From a checkpoint of a small self-supervised audio encoder (BEST-RQ).
Model: log mel input, norm batchnorm, activation relu, depths [2, 2, 6, 2], widths [128, 128, 128, 128].
Rows from block 3 of a small self-supervised audio encoder (BEST-RQ), named by matrix and row number. Rows with one number belong to one channel. Each number is 128 + 24 x the weight over its row's rms, rounded and kept within 0 to 255. All counts start at 0. Numbers have three digits each.
After each channel's rows are labels from the 100 clips, of 14848, where the channel reaches its highest value: "top examples" is what is common among them. Only what is clearly more common there than usual is listed. The data: acted Russian speech (Dusha).
# convs0: first width-11 conv (model.blocks.3.convs.0.weight, 128x128x11, each kernel summed), inputs 0-63
# convs1: second width-11 conv (model.blocks.3.convs.1.weight, 128x128x11, transposed, each kernel summed), outputs 0-63

convs0.100:087100094143108123119077099135129146139125124174140117122175134121084132129089131114119120135185108168083131160075152125136114113089134132102134101115133148100150092151138114167145133076106115
convs1.100:118113107105130125120106135113111129134115105148064120118203151136143126116094116098125164140129181103137135127095135146146139138073101134144148131131107127122152107133149131110146140109073145
top examples: emotion: sad

convs0.16:143157145116127150100114090168142166127102100123114105122097147107153139108126106113140113111170082136117090130119110112136151129093133150151110125078119125130079093153133134101103133148135115
convs1.16:116119113141119089132108139110146124112122098097113126136133121106182096096097119129137111175191100106134126146160149152109092114098132098130116190111116081083155111106117115124150164164137113
top examples: emotion: angry

convs0.81:138121075147088115122088131106108153145125166109115129139101132141164125130114109101102129189161092136074131120117104099142095159136137109146157148185108160157153125106105119118111100102115112
convs1.81:149122146149104136142163075118138146143108124116145138154119140152106107176163101123093137204156080140136114151125151149162107139107122130138116145168130115127072131151107104126126114137141080
top examples: emotion: angry

convs0.87:137108147159160099127105135123119101122130126122113091101119140105109122149129091162125119093176126116149157148163096130134131086117105133128132115219105120112128093138146116132097110150120151
convs1.87:120135143152113146131135100119107106137144099104143133143108145170111149114115104116173170137170115149154160119143115152122132084125125150148136104131171116167111143147095167114116081111122153
top examples: emotion: positive

convs0.53:168118119121115109100103173114134083158154141122105131152089160145114134111126161146080128157062095136107116076136117137140137158158155127116150142102147122159168117137140092161105125113130128
convs1.53:136110132156082123102157145122136149164158104167110086132132106173159125104125158115107177164103132110112136111112146146129151115105203120131153113145107142103107138131158131155150097125164137
top examples: emotion: positive

convs0.61:092136170164090085108149112116131126121109103143137112104132182110088137102146081110150115159118067107140120117192147167110158154128116106113117147146151107139113129133132112107174142112183113
convs1.61:141129088109121145151108093114118109124158134094089125093151114134176147117125109115102100119116139147114122124094140085134114104119119159147119098108146142143083150143164132114142111131122082
top examples: emotion: angry

convs0.127:056090138082110186141124121111092158119121110157129106141112143120142136121175108131134126089146099119110125148106104103105142160089093100109143119130171113103136103115147129130157147116113135
convs1.127:139125128123137187131120148106111104099108144153161095134121117163105147161134117139104133121136114110129109142087140124134140147144087093122124107113118132115125126100143148123117159090069137
top examples: emotion: neutral

convs0.70:128160062162111094151106119177113114097103111110105135123150149133108101099089147127154153142119125128132109123115147144147131112112110153159156164155136132108115137120103137167084138162075155
convs1.70:080135104161155140137141129084073136126102137128156159111151145140171085131090124121165166127122151136105125131076122144138144105143100140126139162129125139152103112133126125169114091072111154
top examples: emotion: angry

convs0.38:141163133160113088082073147127146149149173123131115118103121155138140135129124158168117174097141126114146141072120118134108130132120134115139088073103157087114126121119122114150111118152114147
convs1.38:095169125145146128132151139140172130122100136125116146117127139132085095113134132098074115189133111141111092156156094111177132128162092135134099186154138124126093125154114073143149100152137130
top examples: emotion: positive

convs0.76:130119091150114166155123169151177130095104091113106106139089140106143102126092156144159124121135118097138113104175160169131166134097146119079105153144122098110070121123124114129057141116140127
convs1.76:100163097140110117132132128202093092139093144138127145125105140125095136104094123135089110131156182107143162102123110133144138099113153172083093102113140086108124112114173154167142120097141122
top examples: emotion: positive

convs0.47:134121170145131117106137112130110129132166127139167121141139176124146137087160092125110172122136136111115114103167149157101094147134124131115146184057144081160129116127130095080142128093137105
convs1.47:174111115123099162124118104127128114152148144134106182151137107126158134136151115127159175173150128141088117130116142128139134141141122139150129115144122154152107119145127165124111092114128127
top examples: emotion: angry; emotion: positive

convs0.112:144128191095100123139111131110145097089100119137127126121117094139147154106110097161113108104121159113119145148120094141134101130145146129089148108101161164142174124149122155117109137112118121
convs1.112:104099114125131160124120135147137124162116132146135140175070128111109179145129122091139124095120111115112128214159133161123136099116097149109128105121130119116095159080136127131117122129113130
top examples: emotion: angry