{"dataset": "acted Russian speech (Dusha)", "train_examples": 26041, "codebook_size": 256, "mask_prob": 0.08, "beta1": 0.9, "precondition_frequency": 50, "merge_dims": true, "warmup_steps": 1520}
Rows from block 3 of a small self-supervised audio encoder (BEST-RQ), named by matrix and row number. Rows with one number belong to one channel. Each number is 500 + 40 x the weight over its row's rms, rounded and kept within 0 to 999. All counts start at 0. Numbers have three digits each.
After each channel's rows are labels from the 100 clips, of 14848, where the channel reaches its highest value: "loudest" is the band of the loudest frequency at the time of the peak. Only what is clearly more common there than usual is listed. The data: acted Russian speech (Dusha). In brackets: how many of the 100.
# convs0: first width-11 conv (model.blocks.3.convs.0.weight, 128x128x11, each kernel summed), inputs 64-127
# convs1: second width-11 conv (model.blocks.3.convs.1.weight, 128x128x11, transposed, each kernel summed), outputs 64-127

convs0.35:460546543521478497594481434481526473459494541474490550507500447402493426504578546529542464460533486504484519520519486474400483563523515493484536525536505481490498451522471530500566473502590546
convs1.35:456468434517523552442568544518509470436481499432493439538511527495501465437453457471517501402421548506478567516480537487412510528495522482622419479490421454502484493472515531455482442529474508
loudest: 500 to 1000 Hz (26)

convs0.34:521466509479482487503438573483505522521508458447541458473485530465479474532511473568467466510455555473488430507456493567511465566522462524556490520475517532529464493541503494431449472418508577
convs1.34:478458528441562517511456517494527443581578488466516559528492545509511475483500486444547527481459512483511444493487521484583473588449466489567485457481518472460536501574537501524468489512535506
loudest: 250 to 500 Hz (44)

convs0.11:487468432527518396444518472471461579513454528530513531525460537500444443480529436451501491496462532445526495535535480515517493527481411454549531442498493471522559475629504480446488523470515479
convs1.11:540516447536580454469500512494459507531450562478499522515463525576553517561470516431485471469453551529512571508510465477510490483555437507477532526513396469502411532571505529479487509531475488
loudest: 4000 to 8000 Hz (58)

convs0.22:506489494458464489485543575541492481410514516510522494506522472476540465526545447501517419522550464507465528488476524547557402452496583482442520470552403491468487476488460487538503475558515479
convs1.22:512485419489477478509524587545516516467506449436433440500489498541463488502475492530504464478560485521500561570561524423549532504431478494427518498533453511462433403481524486572516569445487480
loudest: 500 to 1000 Hz (26)

convs0.101:547583498454542465503506510560402555520498540517474538530441453427482401561474493546480523539473507534534486451482482524484441462563468541519531481470530464455496504514501549484519484530510486
convs1.101:509532527519546517527551481618435515517474539435514478532546472481532555465491529541464542578501507517490501445518480432437526480483498540568537474475534392484528516457506573449478516571439507
loudest: 250 to 500 Hz (49)

convs0.4:493482510452487494457410501521455509518510495538505537430514516535519511563451502412536533492519482567477499548501514510437494464502498526466451403506450450468470501545508535487546460496511480
convs1.4:417465498509444578507580547489507476453533551488488449429477481550519527488471514541507500482439467459537470501456442483459476575491511449474477543548500459498423581559531480475448537520553467
loudest: 4000 to 8000 Hz (34)

convs0.96:486492498479475516459512414521510476532485546520493403489479458481466475514614467441514572501486470547500527518467488479427451634514501493505494572460494565481501475499491474429500578510472446
convs1.96:447469446474494486502449463511492441429538522555507430488387501510487499507498520435465546398497530477473457485565438508458487611497499530466464475480500560498505494539494520438463490454477463
loudest: 4000 to 8000 Hz (28)

convs0.66:501548529477521493512482520479479491508475455528473468509594468471433537519396478487470495417483497437496481454537498512471460450494518466484511581480498506494457511505475495457589489474504515
convs1.66:477560430543512485458494545525494571499500487505527506488524498480546436495475435459500570512531463495460424570493492495510532516466493455523544507452468502607531577433489439466485455477602523
loudest: 250 to 500 Hz (47)

convs0.76:534504490442514518422588540501427496491462466480561586498504504451466475543456461476542537466529479471500458433545498497489469497444477519464462502561489507483463535504488531530512524492504474
convs1.76:472475571511513525473493471520442461444465524449499488460481468568434443506415484489524481425520501517450487530474477448525521525509506500482453517457570492518490512497513421548558480513548465
loudest: 4000 to 8000 Hz (80)

convs0.50:507460438514468457502501533538472463528488508507500499481565546520513552568474407413465517486493465439484546483478443461558478526523440482478503511441527416520438526575521468524416501519494496
convs1.50:552486619534505507432488502459423588545456497490588533535504552601553526474478505502499498526481532514447556496457542471494545506482468568471520470601539469475480480482490492510545489493493364
loudest: 250 to 500 Hz (45); 500 to 1000 Hz (25)

convs0.88:494483517561550460484533453503444528502445480513571524517475504437545532595461484510513437483475463498478440472516482443421530553490503417440492526491490558549523468485519543500456516495541514
convs1.88:495534475481549520518484492535509540554471492472464528556504492485412430500539519428493463517490498481541442516499547539492443481613420475506507487493522548542589498481488507561516561510512406
loudest: 4000 to 8000 Hz (34)

convs0.95:527482524436506439585513481447532476475451469550380512562525526517472471487492497525528500521529464482475570502513444491507400562471477501519481456433475516576451567581459458446501505514523453
convs1.95:465521491497557512478492505450460479480447516463470474518472436513480449519580517554427618597500537490463493540470468436437507489517405496463560523503537464515475475525432514535505508585539496
loudest: 500 to 1000 Hz (27)

convs0.39:484469454480496549484541444519468579488508629566514517473540452488521434583488486503514554541511484432480521539513496528486493504504483537526522466407533518530538442536494475452496466583445528
convs1.39:482511486548461487520540527469537473509452488510413598592506453429497484473505495484433472512509483464513508517510489503513460532530503536402545459476579536501469545509467527474496446510482485
loudest: 4000 to 8000 Hz (43)

convs0.116:517485455503543492560471408494491487458520424517485565486587458507521495483490447504513547446484534495480476498346459496413518457557485470504443485499466512493462536484498521462596493411584488
convs1.116:566467466425524504575501495497499532526579490508486507442509566487548498486516535474449535425479503508441550460498493554530513484552505427521523553408496487484540535499421549477548454547555450
loudest: 250 to 500 Hz (45)

convs0.53:452524535505516453541483489530482531511476515547523474506498539458474535554552496545577550483554601442473518551496494452480438483498500532477433432496423508549538539497494453506510432456535542
convs1.53:513544501531578508479512528556477484463551531459511487516437537512449598478507509458517483543490498503516549554553493479429516542507580432443551461543516477501546542429523493556483464513551508
loudest: 500 to 1000 Hz (30)

convs0.70:489486471458509426492514460531499491413409515498508495501516524555467531480474412503538519533523548491465491452435442470549441497437496554537481529503484552436549517515469418451504450504486543
convs1.70:449563480550608529431522531501450466528500463463469493518490476514520552488495511513539530497478475495474435565470491443466438501497495512537504576488477428529466485434519431537446469436495526
loudest: 250 to 500 Hz (42)

convs0.20:524528537539524470571425478599481509483458523548485537498476453491447537458505423503492449492507506550520534496491498488479519534564520506486569493537476516495536549527521525468526495483591567
convs1.20:571430472440418503523491442558480557433559520572472536500564502494562441503484461512490506519495497498504488527496495560520421475446546457513515438559576481475473478521480476460483459447488504
loudest: 250 to 500 Hz (41)