Weights of a small self-supervised audio encoder (BEST-RQ): soap at rate 0.0017.
Rows from block 6, named by matrix and row number. Rows with one number belong to one channel. Each number is 50 + 15 x the weight over the matrix's rms, rounded and kept within 0 to 99. All counts start at 0.
# convs0: first width-11 conv (model.blocks.6.convs.0.weight, 128x128x11), inputs 42-47, a 11 kernel for each
# convs1: second width-11 conv (model.blocks.6.convs.1.weight, 128x128x11, transposed), outputs 42-47, a 11 kernel for each
convs0.28:58 49 30 54 61 55 70 55 53 60 52 55 28 52 74 47 64 48 53 66 58 49 53 68 70 54 58 68 53 63 51 46 90 63 47 49 67 47 58 59 62 53 50 52 27 41 47 34 47 15 35 56 60 73 50 60 73 61 44 21 44 54 82 99 48 64
convs0.29:66 40 25 75 65 75 45 55 62 59 54 51 56 48 61 62 71 58 76 35 31 61 55 66 77 56 29 73 35 26 33 46 41 22 66 34 53 18 45 63 58 61 63 41 73 49 59 51 50 39 48 57 20 13 08 30 42 45 49 45 56 52 49 55 56 60
convs0.30:76 61 66 69 62 39 60 46 65 42 55 80 47 44 47 54 51 53 34 35 64 73 58 40 37 57 33 57 38 57 35 34 33 49 58 39 44 48 67 38 31 64 43 86 46 51 44 54 58 49 26 38 47 46 38 26 49 51 74 49 69 36 55 41 64 90
convs0.31:64 55 55 29 32 65 60 49 51 51 45 45 29 27 45 60 29 51 54 47 54 60 35 61 60 64 49 44 46 49 77 30 58 34 49 56 65 41 65 20 67 49 44 60 56 49 63 51 35 65 46 41 34 54 51 49 56 29 53 59 22 60 56 84 66 18
convs0.32:46 76 57 51 42 27 68 51 72 65 45 36 63 30 51 64 31 65 43 44 64 63 11 30 29 26 45 43 49 51 60 59 62 58 56 64 79 57 39 52 59 59 48 27 62 82 70 40 54 39 65 78 77 52 45 35 54 43 66 28 30 57 47 44 31 36
convs0.33:46 52 50 56 48 61 59 48 29 57 55 51 43 43 47 56 60 36 32 45 49 41 40 52 65 60 87 58 51 43 38 41 52 74 54 67 46 45 55 64 39 53 28 44 57 50 43 56 30 45 36 47 52 21 85 63 67 43 45 44 65 46 98 64 40 69
convs0.34:51 62 50 68 37 65 75 48 41 54 62 56 14 34 43 67 44 54 52 48 54 70 43 39 45 46 37 48 14 47 28 71 47 73 26 50 53 51 62 53 52 46 35 56 37 39 34 53 71 42 60 52 55 57 45 63 54 30 82 70 26 48 44 69 38 69
convs0.35:82 62 53 78 64 47 24 51 72 29 61 39 34 68 31 58 34 65 54 26 58 70 59 58 50 35 56 41 44 39 49 69 58 52 72 45 73 41 64 65 26 73 58 48 43 42 54 55 43 22 38 61 18 42 23 54 39 86 32 54 64 77 68 43 37 46
convs0.36:60 63 71 73 20 37 32 30 58 51 60 28 31 24 45 28 38 50 23 42 33 47 33 51 51 63 61 48 75 66 59 43 57 71 44 53 71 53 65 41 57 52 66 26 63 46 58 40 60 77 66 48 51 53 65 34 58 52 13 47 80 61 50 25 40 50
convs0.37:52 31 47 46 47 38 74 67 66 61 54 51 59 35 60 72 39 70 38 39 31 79 63 39 26 61 37 40 71 64 61 72 39 56 55 49 57 62 38 87 58 48 65 63 45 64 76 38 75 55 45 54 32 67 46 35 27 76 46 27 51 57 62 36 36 60
convs0.38:41 44 34 63 37 45 36 61 47 43 44 40 55 45 79 44 43 32 48 34 45 64 77 50 60 58 32 51 62 34 60 45 36 54 55 46 55 66 54 38 60 52 29 34 58 26 62 62 51 64 45 73 48 42 65 81 76 89 42 73 59 50 30 74 83 33
convs0.39:29 42 37 63 66 52 57 69 53 52 50 62 26 68 83 15 62 79 31 27 59 62 43 52 26 48 53 99 43 46 71 46 47 54 39 32 45 33 77 13 69 46 39 77 59 63 39 50 46 41 44 95 71 51 62 43 72 55 86 00 49 99 46 41 55 54
convs0.40:40 70 68 59 33 62 57 47 44 52 70 56 42 62 43 68 58 47 28 59 50 45 36 67 52 42 51 55 22 85 61 56 60 63 25 51 43 55 42 69 41 61 31 76 42 49 36 46 54 49 59 45 58 49 64 44 66 38 56 79 53 52 68 48 28 34
convs0.41:54 61 58 60 37 68 30 53 43 82 57 69 51 24 53 38 20 39 43 48 44 32 64 47 23 44 46 62 19 18 59 25 59 40 72 38 13 32 43 31 14 62 46 32 46 38 57 41 57 29 33 68 45 55 22 65 34 21 39 33 76 32 19 54 49 75
convs0.42:82 12 51 68 49 43 48 40 64 40 33 73 48 71 52 51 52 34 63 47 49 54 47 29 25 65 60 34 69 27 49 61 58 65 56 63 43 35 46 35 76 42 50 59 61 35 39 57 67 45 54 25 37 51 35 53 10 72 57 68 59 37 59 90 72 13
convs0.43:62 71 71 60 73 70 44 63 68 38 70 32 47 39 27 50 43 64 36 39 36 30 49 52 59 39 64 39 68 42 42 45 43 23 60 26 32 30 46 44 66 48 32 39 43 55 36 49 63 43 65 51 73 34 52 25 24 59 40 47 39 65 51 48 39 62
convs0.44:63 56 52 39 22 57 40 56 62 47 56 45 45 31 46 46 30 73 80 56 49 54 51 52 53 59 56 47 48 18 38 48 46 51 49 54 67 59 48 44 65 63 25 50 49 50 57 62 59 40 56 56 41 23 73 84 46 80 63 33 29 42 58 55 45 30
convs0.45:67 66 27 73 55 46 85 55 42 49 39 55 48 60 52 49 57 35 50 32 44 38 65 08 16 56 55 35 79 57 42 43 39 33 60 35 42 63 36 57 43 41 49 55 74 34 46 50 60 59 48 35 38 53 62 70 58 53 15 25 37 40 50 53 53 36
convs0.46:59 46 48 32 52 36 47 42 24 18 52 35 36 72 50 60 46 45 43 74 52 50 44 53 63 61 46 75 52 42 32 51 44 54 47 46 46 53 60 52 64 58 52 58 52 59 56 47 56 73 65 31 50 44 45 33 36 71 87 47 17 29 75 43 38 72
convs0.47:59 61 49 75 51 51 38 57 59 60 76 14 24 38 30 72 66 49 11 49 48 42 42 66 33 58 46 52 31 23 57 19 50 56 75 43 49 18 41 23 68 47 29 62 64 67 64 64 57 69 48 41 49 51 28 67 51 63 64 66 64 53 32 49 49 29
convs0.48:26 65 50 52 17 36 73 70 56 39 44 49 68 26 46 74 46 46 39 40 62 56 30 47 43 69 56 52 56 56 53 70 64 73 55 41 59 59 47 58 39 44 55 48 44 47 59 47 56 31 32 45 30 48 44 57 28 76 82 22 52 38 50 11 31 31
convs0.49:24 64 80 53 51 56 42 50 11 73 60 55 32 55 45 54 32 37 38 27 59 68 57 53 60 62 60 44 52 73 66 36 51 52 73 57 50 57 36 47 47 25 49 29 38 26 58 44 46 47 62 37 43 35 75 72 57 41 52 43 06 41 43 35 55 29
convs0.50:69 59 41 66 29 46 51 06 57 54 48 24 35 30 56 46 36 44 54 37 30 60 49 60 53 50 67 30 41 36 44 57 36 23 54 58 50 56 46 41 50 49 54 54 42 22 59 44 60 51 44 49 28 51 55 35 49 44 67 54 38 56 45 42 34 34
convs0.51:62 46 68 44 47 55 46 33 67 43 46 50 47 47 53 69 46 71 59 37 87 88 56 47 44 69 56 49 52 35 31 55 50 84 23 44 44 53 74 64 31 53 48 61 59 61 70 67 52 61 59 63 27 63 47 32 72 74 44 51 25 43 76 49 24 37
convs1.28:24 06 51 69 55 63 44 83 56 53 54 67 22 51 63 66 55 66 53 97 72 50 27 45 63 37 65 62 67 73 66 51 81 60 41 41 49 70 62 82 79 29 87 48 26 54 51 41 48 55 37 41 54 63 63 67 64 34 51 72 33 50 54 25 20 61
convs1.29:46 11 24 53 33 43 53 52 66 59 44 50 47 42 39 42 47 65 34 66 63 68 44 55 53 60 62 45 46 53 41 37 35 31 43 71 36 42 44 68 34 66 51 42 68 93 50 43 21 65 81 30 29 36 06 36 42 45 27 46 35 48 58 42 49 48
convs1.30:45 53 16 55 51 52 18 30 45 37 62 92 60 71 34 72 68 63 55 67 71 50 83 71 61 53 24 35 61 66 57 62 23 39 32 46 30 56 41 69 35 64 61 54 69 37 37 46 62 60 54 11 59 68 35 16 39 27 66 99 50 52 52 13 54 24
convs1.31:37 26 60 68 41 38 36 42 33 41 21 55 53 49 62 43 59 28 43 39 48 53 58 31 36 64 43 57 44 39 69 62 53 62 53 64 66 59 48 48 57 39 55 86 60 46 69 63 65 54 52 50 48 71 58 53 57 55 12 61 29 54 64 25 60 57
convs1.32:32 57 33 44 41 51 82 39 59 46 48 48 51 49 57 66 68 30 59 25 60 38 57 64 44 48 46 43 56 70 82 37 76 64 50 46 33 89 44 59 42 45 30 36 62 44 33 21 64 73 49 52 32 92 40 39 53 61 60 37 63 63 57 61 71 34
convs1.33:64 55 78 56 45 50 45 47 33 52 42 29 29 44 64 59 49 53 28 23 38 58 40 53 84 54 36 61 57 50 40 38 80 65 69 51 79 69 53 62 54 38 49 32 30 81 83 65 48 43 44 69 42 72 55 57 49 56 40 39 68 75 64 90 49 63
convs1.34:14 45 40 51 25 68 52 45 31 64 66 65 70 52 58 60 45 58 49 46 62 64 52 28 55 45 30 63 51 45 65 54 49 28 42 77 68 23 39 88 58 34 77 40 50 35 37 34 41 60 33 66 30 37 66 53 46 26 41 52 52 59 66 15 64 55
convs1.35:56 65 53 37 64 41 36 51 08 55 41 31 72 66 32 27 48 52 87 27 63 34 41 33 48 61 54 55 74 70 50 60 50 58 37 24 63 61 65 41 37 46 66 43 40 63 39 42 44 45 40 47 53 40 59 47 41 45 62 50 47 20 60 60 49 48
convs1.36:33 57 79 49 61 39 69 61 31 23 25 71 62 64 53 51 32 61 38 29 38 30 30 48 51 58 39 44 48 24 69 74 46 41 13 45 39 47 45 61 50 60 63 55 56 49 36 47 72 32 64 79 61 62 46 40 54 53 44 59 72 52 59 53 31 37
convs1.37:55 58 61 65 34 41 64 30 64 29 54 42 40 81 42 37 67 37 53 41 76 68 54 46 47 28 52 58 57 28 52 63 58 29 64 54 43 34 59 41 50 39 85 66 36 34 76 58 52 39 33 55 43 51 29 38 36 44 33 45 58 30 38 47 55 23
convs1.38:64 51 71 36 55 55 73 46 68 40 53 45 55 65 57 37 36 52 61 57 40 69 30 77 44 42 70 64 21 60 74 53 42 55 48 59 39 66 61 55 31 46 59 63 41 32 68 40 39 62 44 57 59 76 86 74 40 52 85 37 39 57 82 64 64 73
convs1.39:66 51 59 35 58 49 22 44 64 38 79 70 13 75 53 74 66 21 30 35 56 54 57 26 60 28 30 99 41 31 24 10 70 70 53 50 44 28 45 63 39 50 68 50 41 99 20 57 10 30 86 35 37 35 34 58 67 41 12 99 00 19 13 92 79 43
convs1.40:84 43 76 65 45 65 56 69 47 38 47 76 59 56 61 65 48 54 66 57 55 63 76 46 58 14 69 48 58 69 33 77 58 22 58 50 41 37 41 37 53 42 81 57 16 53 51 77 25 31 65 67 61 66 64 50 55 54 58 73 50 39 63 43 29 46
convs1.41:42 60 67 76 59 46 73 88 48 63 34 63 34 65 50 46 27 36 40 57 48 56 41 31 53 76 57 45 37 79 51 52 78 54 64 44 23 49 64 39 54 50 56 51 84 27 70 76 62 67 58 46 44 40 30 53 56 42 35 73 82 40 11 28 42 68
convs1.42:49 33 24 65 47 31 48 67 41 47 65 34 43 37 45 48 42 57 56 47 41 51 44 34 31 75 43 51 52 64 45 46 55 70 45 37 47 66 38 39 49 40 53 66 27 69 26 64 50 67 47 79 54 57 45 36 67 63 51 61 82 69 50 63 54 03
convs1.43:17 79 45 49 62 49 45 31 31 56 61 65 69 36 66 49 66 42 45 59 23 64 71 49 42 61 39 46 70 38 38 45 42 39 33 11 43 43 39 70 57 28 22 36 64 54 29 43 31 45 36 47 55 45 75 24 72 57 47 42 47 64 46 33 41 37
convs1.44:50 46 22 27 89 54 69 45 27 42 30 76 55 40 53 66 62 61 42 28 63 31 48 48 42 48 72 36 43 58 44 62 39 56 41 57 47 51 45 60 43 35 51 58 10 47 77 31 29 57 50 71 52 39 53 53 45 39 51 41 58 44 44 42 56 49
convs1.45:86 36 63 59 24 85 66 65 67 53 50 52 50 60 44 74 34 45 53 51 68 43 60 61 29 42 49 56 66 57 56 51 22 56 42 48 51 57 72 35 53 61 38 60 59 42 62 44 64 51 45 63 57 50 20 67 29 30 63 65 53 32 73 42 49 61
convs1.46:26 74 65 49 48 50 42 42 57 43 14 17 51 57 51 59 53 40 41 31 35 46 59 50 51 48 71 50 54 57 49 57 54 41 68 60 51 57 50 59 49 63 57 11 33 30 71 64 40 40 36 67 52 46 42 58 37 58 41 58 72 42 16 14 64 57
convs1.47:61 22 35 31 54 80 56 36 57 69 47 42 68 51 44 49 20 30 53 73 76 43 53 73 41 55 45 58 51 42 75 65 64 35 43 46 63 64 60 79 61 87 47 47 92 62 46 55 47 45 72 52 41 43 59 47 57 32 51 67 62 58 48 56 47 18
convs1.48:68 81 50 58 47 17 56 33 61 59 33 66 38 66 42 34 41 30 41 33 63 40 34 57 57 82 56 72 56 31 46 60 79 63 63 47 43 50 66 36 18 58 60 56 26 87 44 63 66 51 48 51 61 43 75 29 19 51 40 36 47 47 31 35 69 27
convs1.49:27 66 69 54 53 50 24 66 59 38 56 49 72 56 73 36 87 31 56 35 48 54 54 47 13 53 56 61 33 63 32 54 49 24 93 58 66 43 61 48 52 47 60 37 41 70 67 61 25 65 47 32 56 72 60 34 51 57 42 44 76 39 59 66 23 50
convs1.50:71 40 25 66 64 39 76 21 49 37 64 13 52 56 52 73 43 37 61 45 42 48 90 28 53 37 64 69 37 48 40 28 43 76 29 68 73 62 50 29 45 32 50 53 55 59 43 43 58 66 54 75 43 43 22 60 60 33 54 56 46 69 42 60 48 53
convs1.51:33 36 40 65 58 55 62 60 28 68 53 40 25 68 70 73 36 54 60 77 52 72 33 22 58 48 60 50 61 13 47 25 59 58 74 74 54 58 42 33 47 69 45 44 23 73 50 40 58 53 31 21 46 46 72 44 58 32 17 42 58 52 45 62 34 59