From a checkpoint of a small self-supervised audio encoder (BEST-RQ).
Model: log mel input, arch tc_resnet, activation relu, widths [128, 128, 128, 128].
Training: soap at rate 0.0017, 15200 steps, batches of 256.
Data: trained on acted Russian speech (Dusha), 26041 training examples.
Rows from block 5 of a small self-supervised audio encoder (BEST-RQ), named by matrix and row number. Rows with one number belong to one channel. Each number is 128 + 32 x the weight over its row's rms, rounded and kept within 0 to 255. All counts start at 0. Numbers have three digits each.
Before each channel's rows are labels from the 100 clips, of 14848, where the channel reaches its highest value: "strongest on" is what is common among them. Only what is clearly more common there than usual is listed. The data: acted Russian speech (Dusha).
# convs0: first width-11 conv (model.blocks.5.convs.0.weight, 128x128x11, each kernel summed), inputs 0-63
# convs1: second width-11 conv (model.blocks.5.convs.1.weight, 128x128x11, transposed, each kernel summed), outputs 0-63

strongest on: emotion: angry
convs0.111:077107038120140113114170050094168124147115105147163120133112141098109086145116095152152182131136101127115113178118176159125176133108115094124152173122143115122186105086015100119173190173097099
convs1.111:145126129171134064165135128141130093108097152138128110124071080154091090109109103130151144116130060184121079139159166146170102153128125021175122134086119151204101123125130167154101117177074105

strongest on: emotion: neutral
convs0.108:152141183123137131114120094111139140108132077096065113127101200159157068094108084158136114083124131127173140162175152062098140158163103109120171122125219185176149135132121121194134180150078157
convs1.108:089089169142156079123137138082178129155109147111143093161104154089120144115106117117160054185073138083140111176107129126124133131130102159111176155072174134137124108163168120143162126168084124

strongest on: emotion: neutral
convs0.59:080103148127098130113216165157138114108138134077112137143077141140174097126132182154137057111117130181172124121120113135132152115155134132134053156101117128171118124133175134132153139074131085
convs1.59:099085150084189117166108122152159154072112099076118137128112130098175130113132129111111207151133116157155140104165101117132141145165160123172109154097105082038145163146129146129120088092154130

strongest on: emotion: neutral
convs0.41:079116158116189149082191124150100137161128086114143121153079124081089078060128109118093147118162086147092150149153086085150150131070052105126179098071115115128089061144124125169108154161135150
convs1.41:102135091134121171115136125115164126130146084125114121157097070150089143141130146104176129190087085109112133134112099168087147150129158108145101180126146153163133197135145091181112072136180089

strongest on: emotion: neutral
convs0.32:111127168136165128136124107184155135127174135090183130141084154149066164129148122103098109103120102095180102127142121095147217140159152156118107130065087144167094128140134121133070161076075141
convs1.32:160124095176159118112095145075120074097180133166112127131102088166083117076160150105117150167081151073105141152066126187045194162149136155117084078099101157077122115132127094117137142126129073

strongest on: emotion: neutral
convs0.115:106164133076118118124159134043161137127140092097115113090034115102124113133135147143162129123149121122170133076157130161116107140160160148191101163108144086160160127086159149092177185143153227
convs1.115:165160125065112090103136091184137131136111132162103144108113150067085176106137109162112131129116082109144158158087053136118176151123080117158081138147147110077159070079096135163117192125147142

strongest on: emotion: neutral
convs0.9:150102166122142170126083126129153131109186115113115106088096149135122089076124074041107111124141107130131123143114169115148122153127091166121078135197152150150151169110129130154154202106152085
convs1.9:131123066123092068123125167152154145093123149132096180125149128119126107122143144102111052111115100126096159142183077100098104130179144149109117065114127131099108094120102070121125170073093182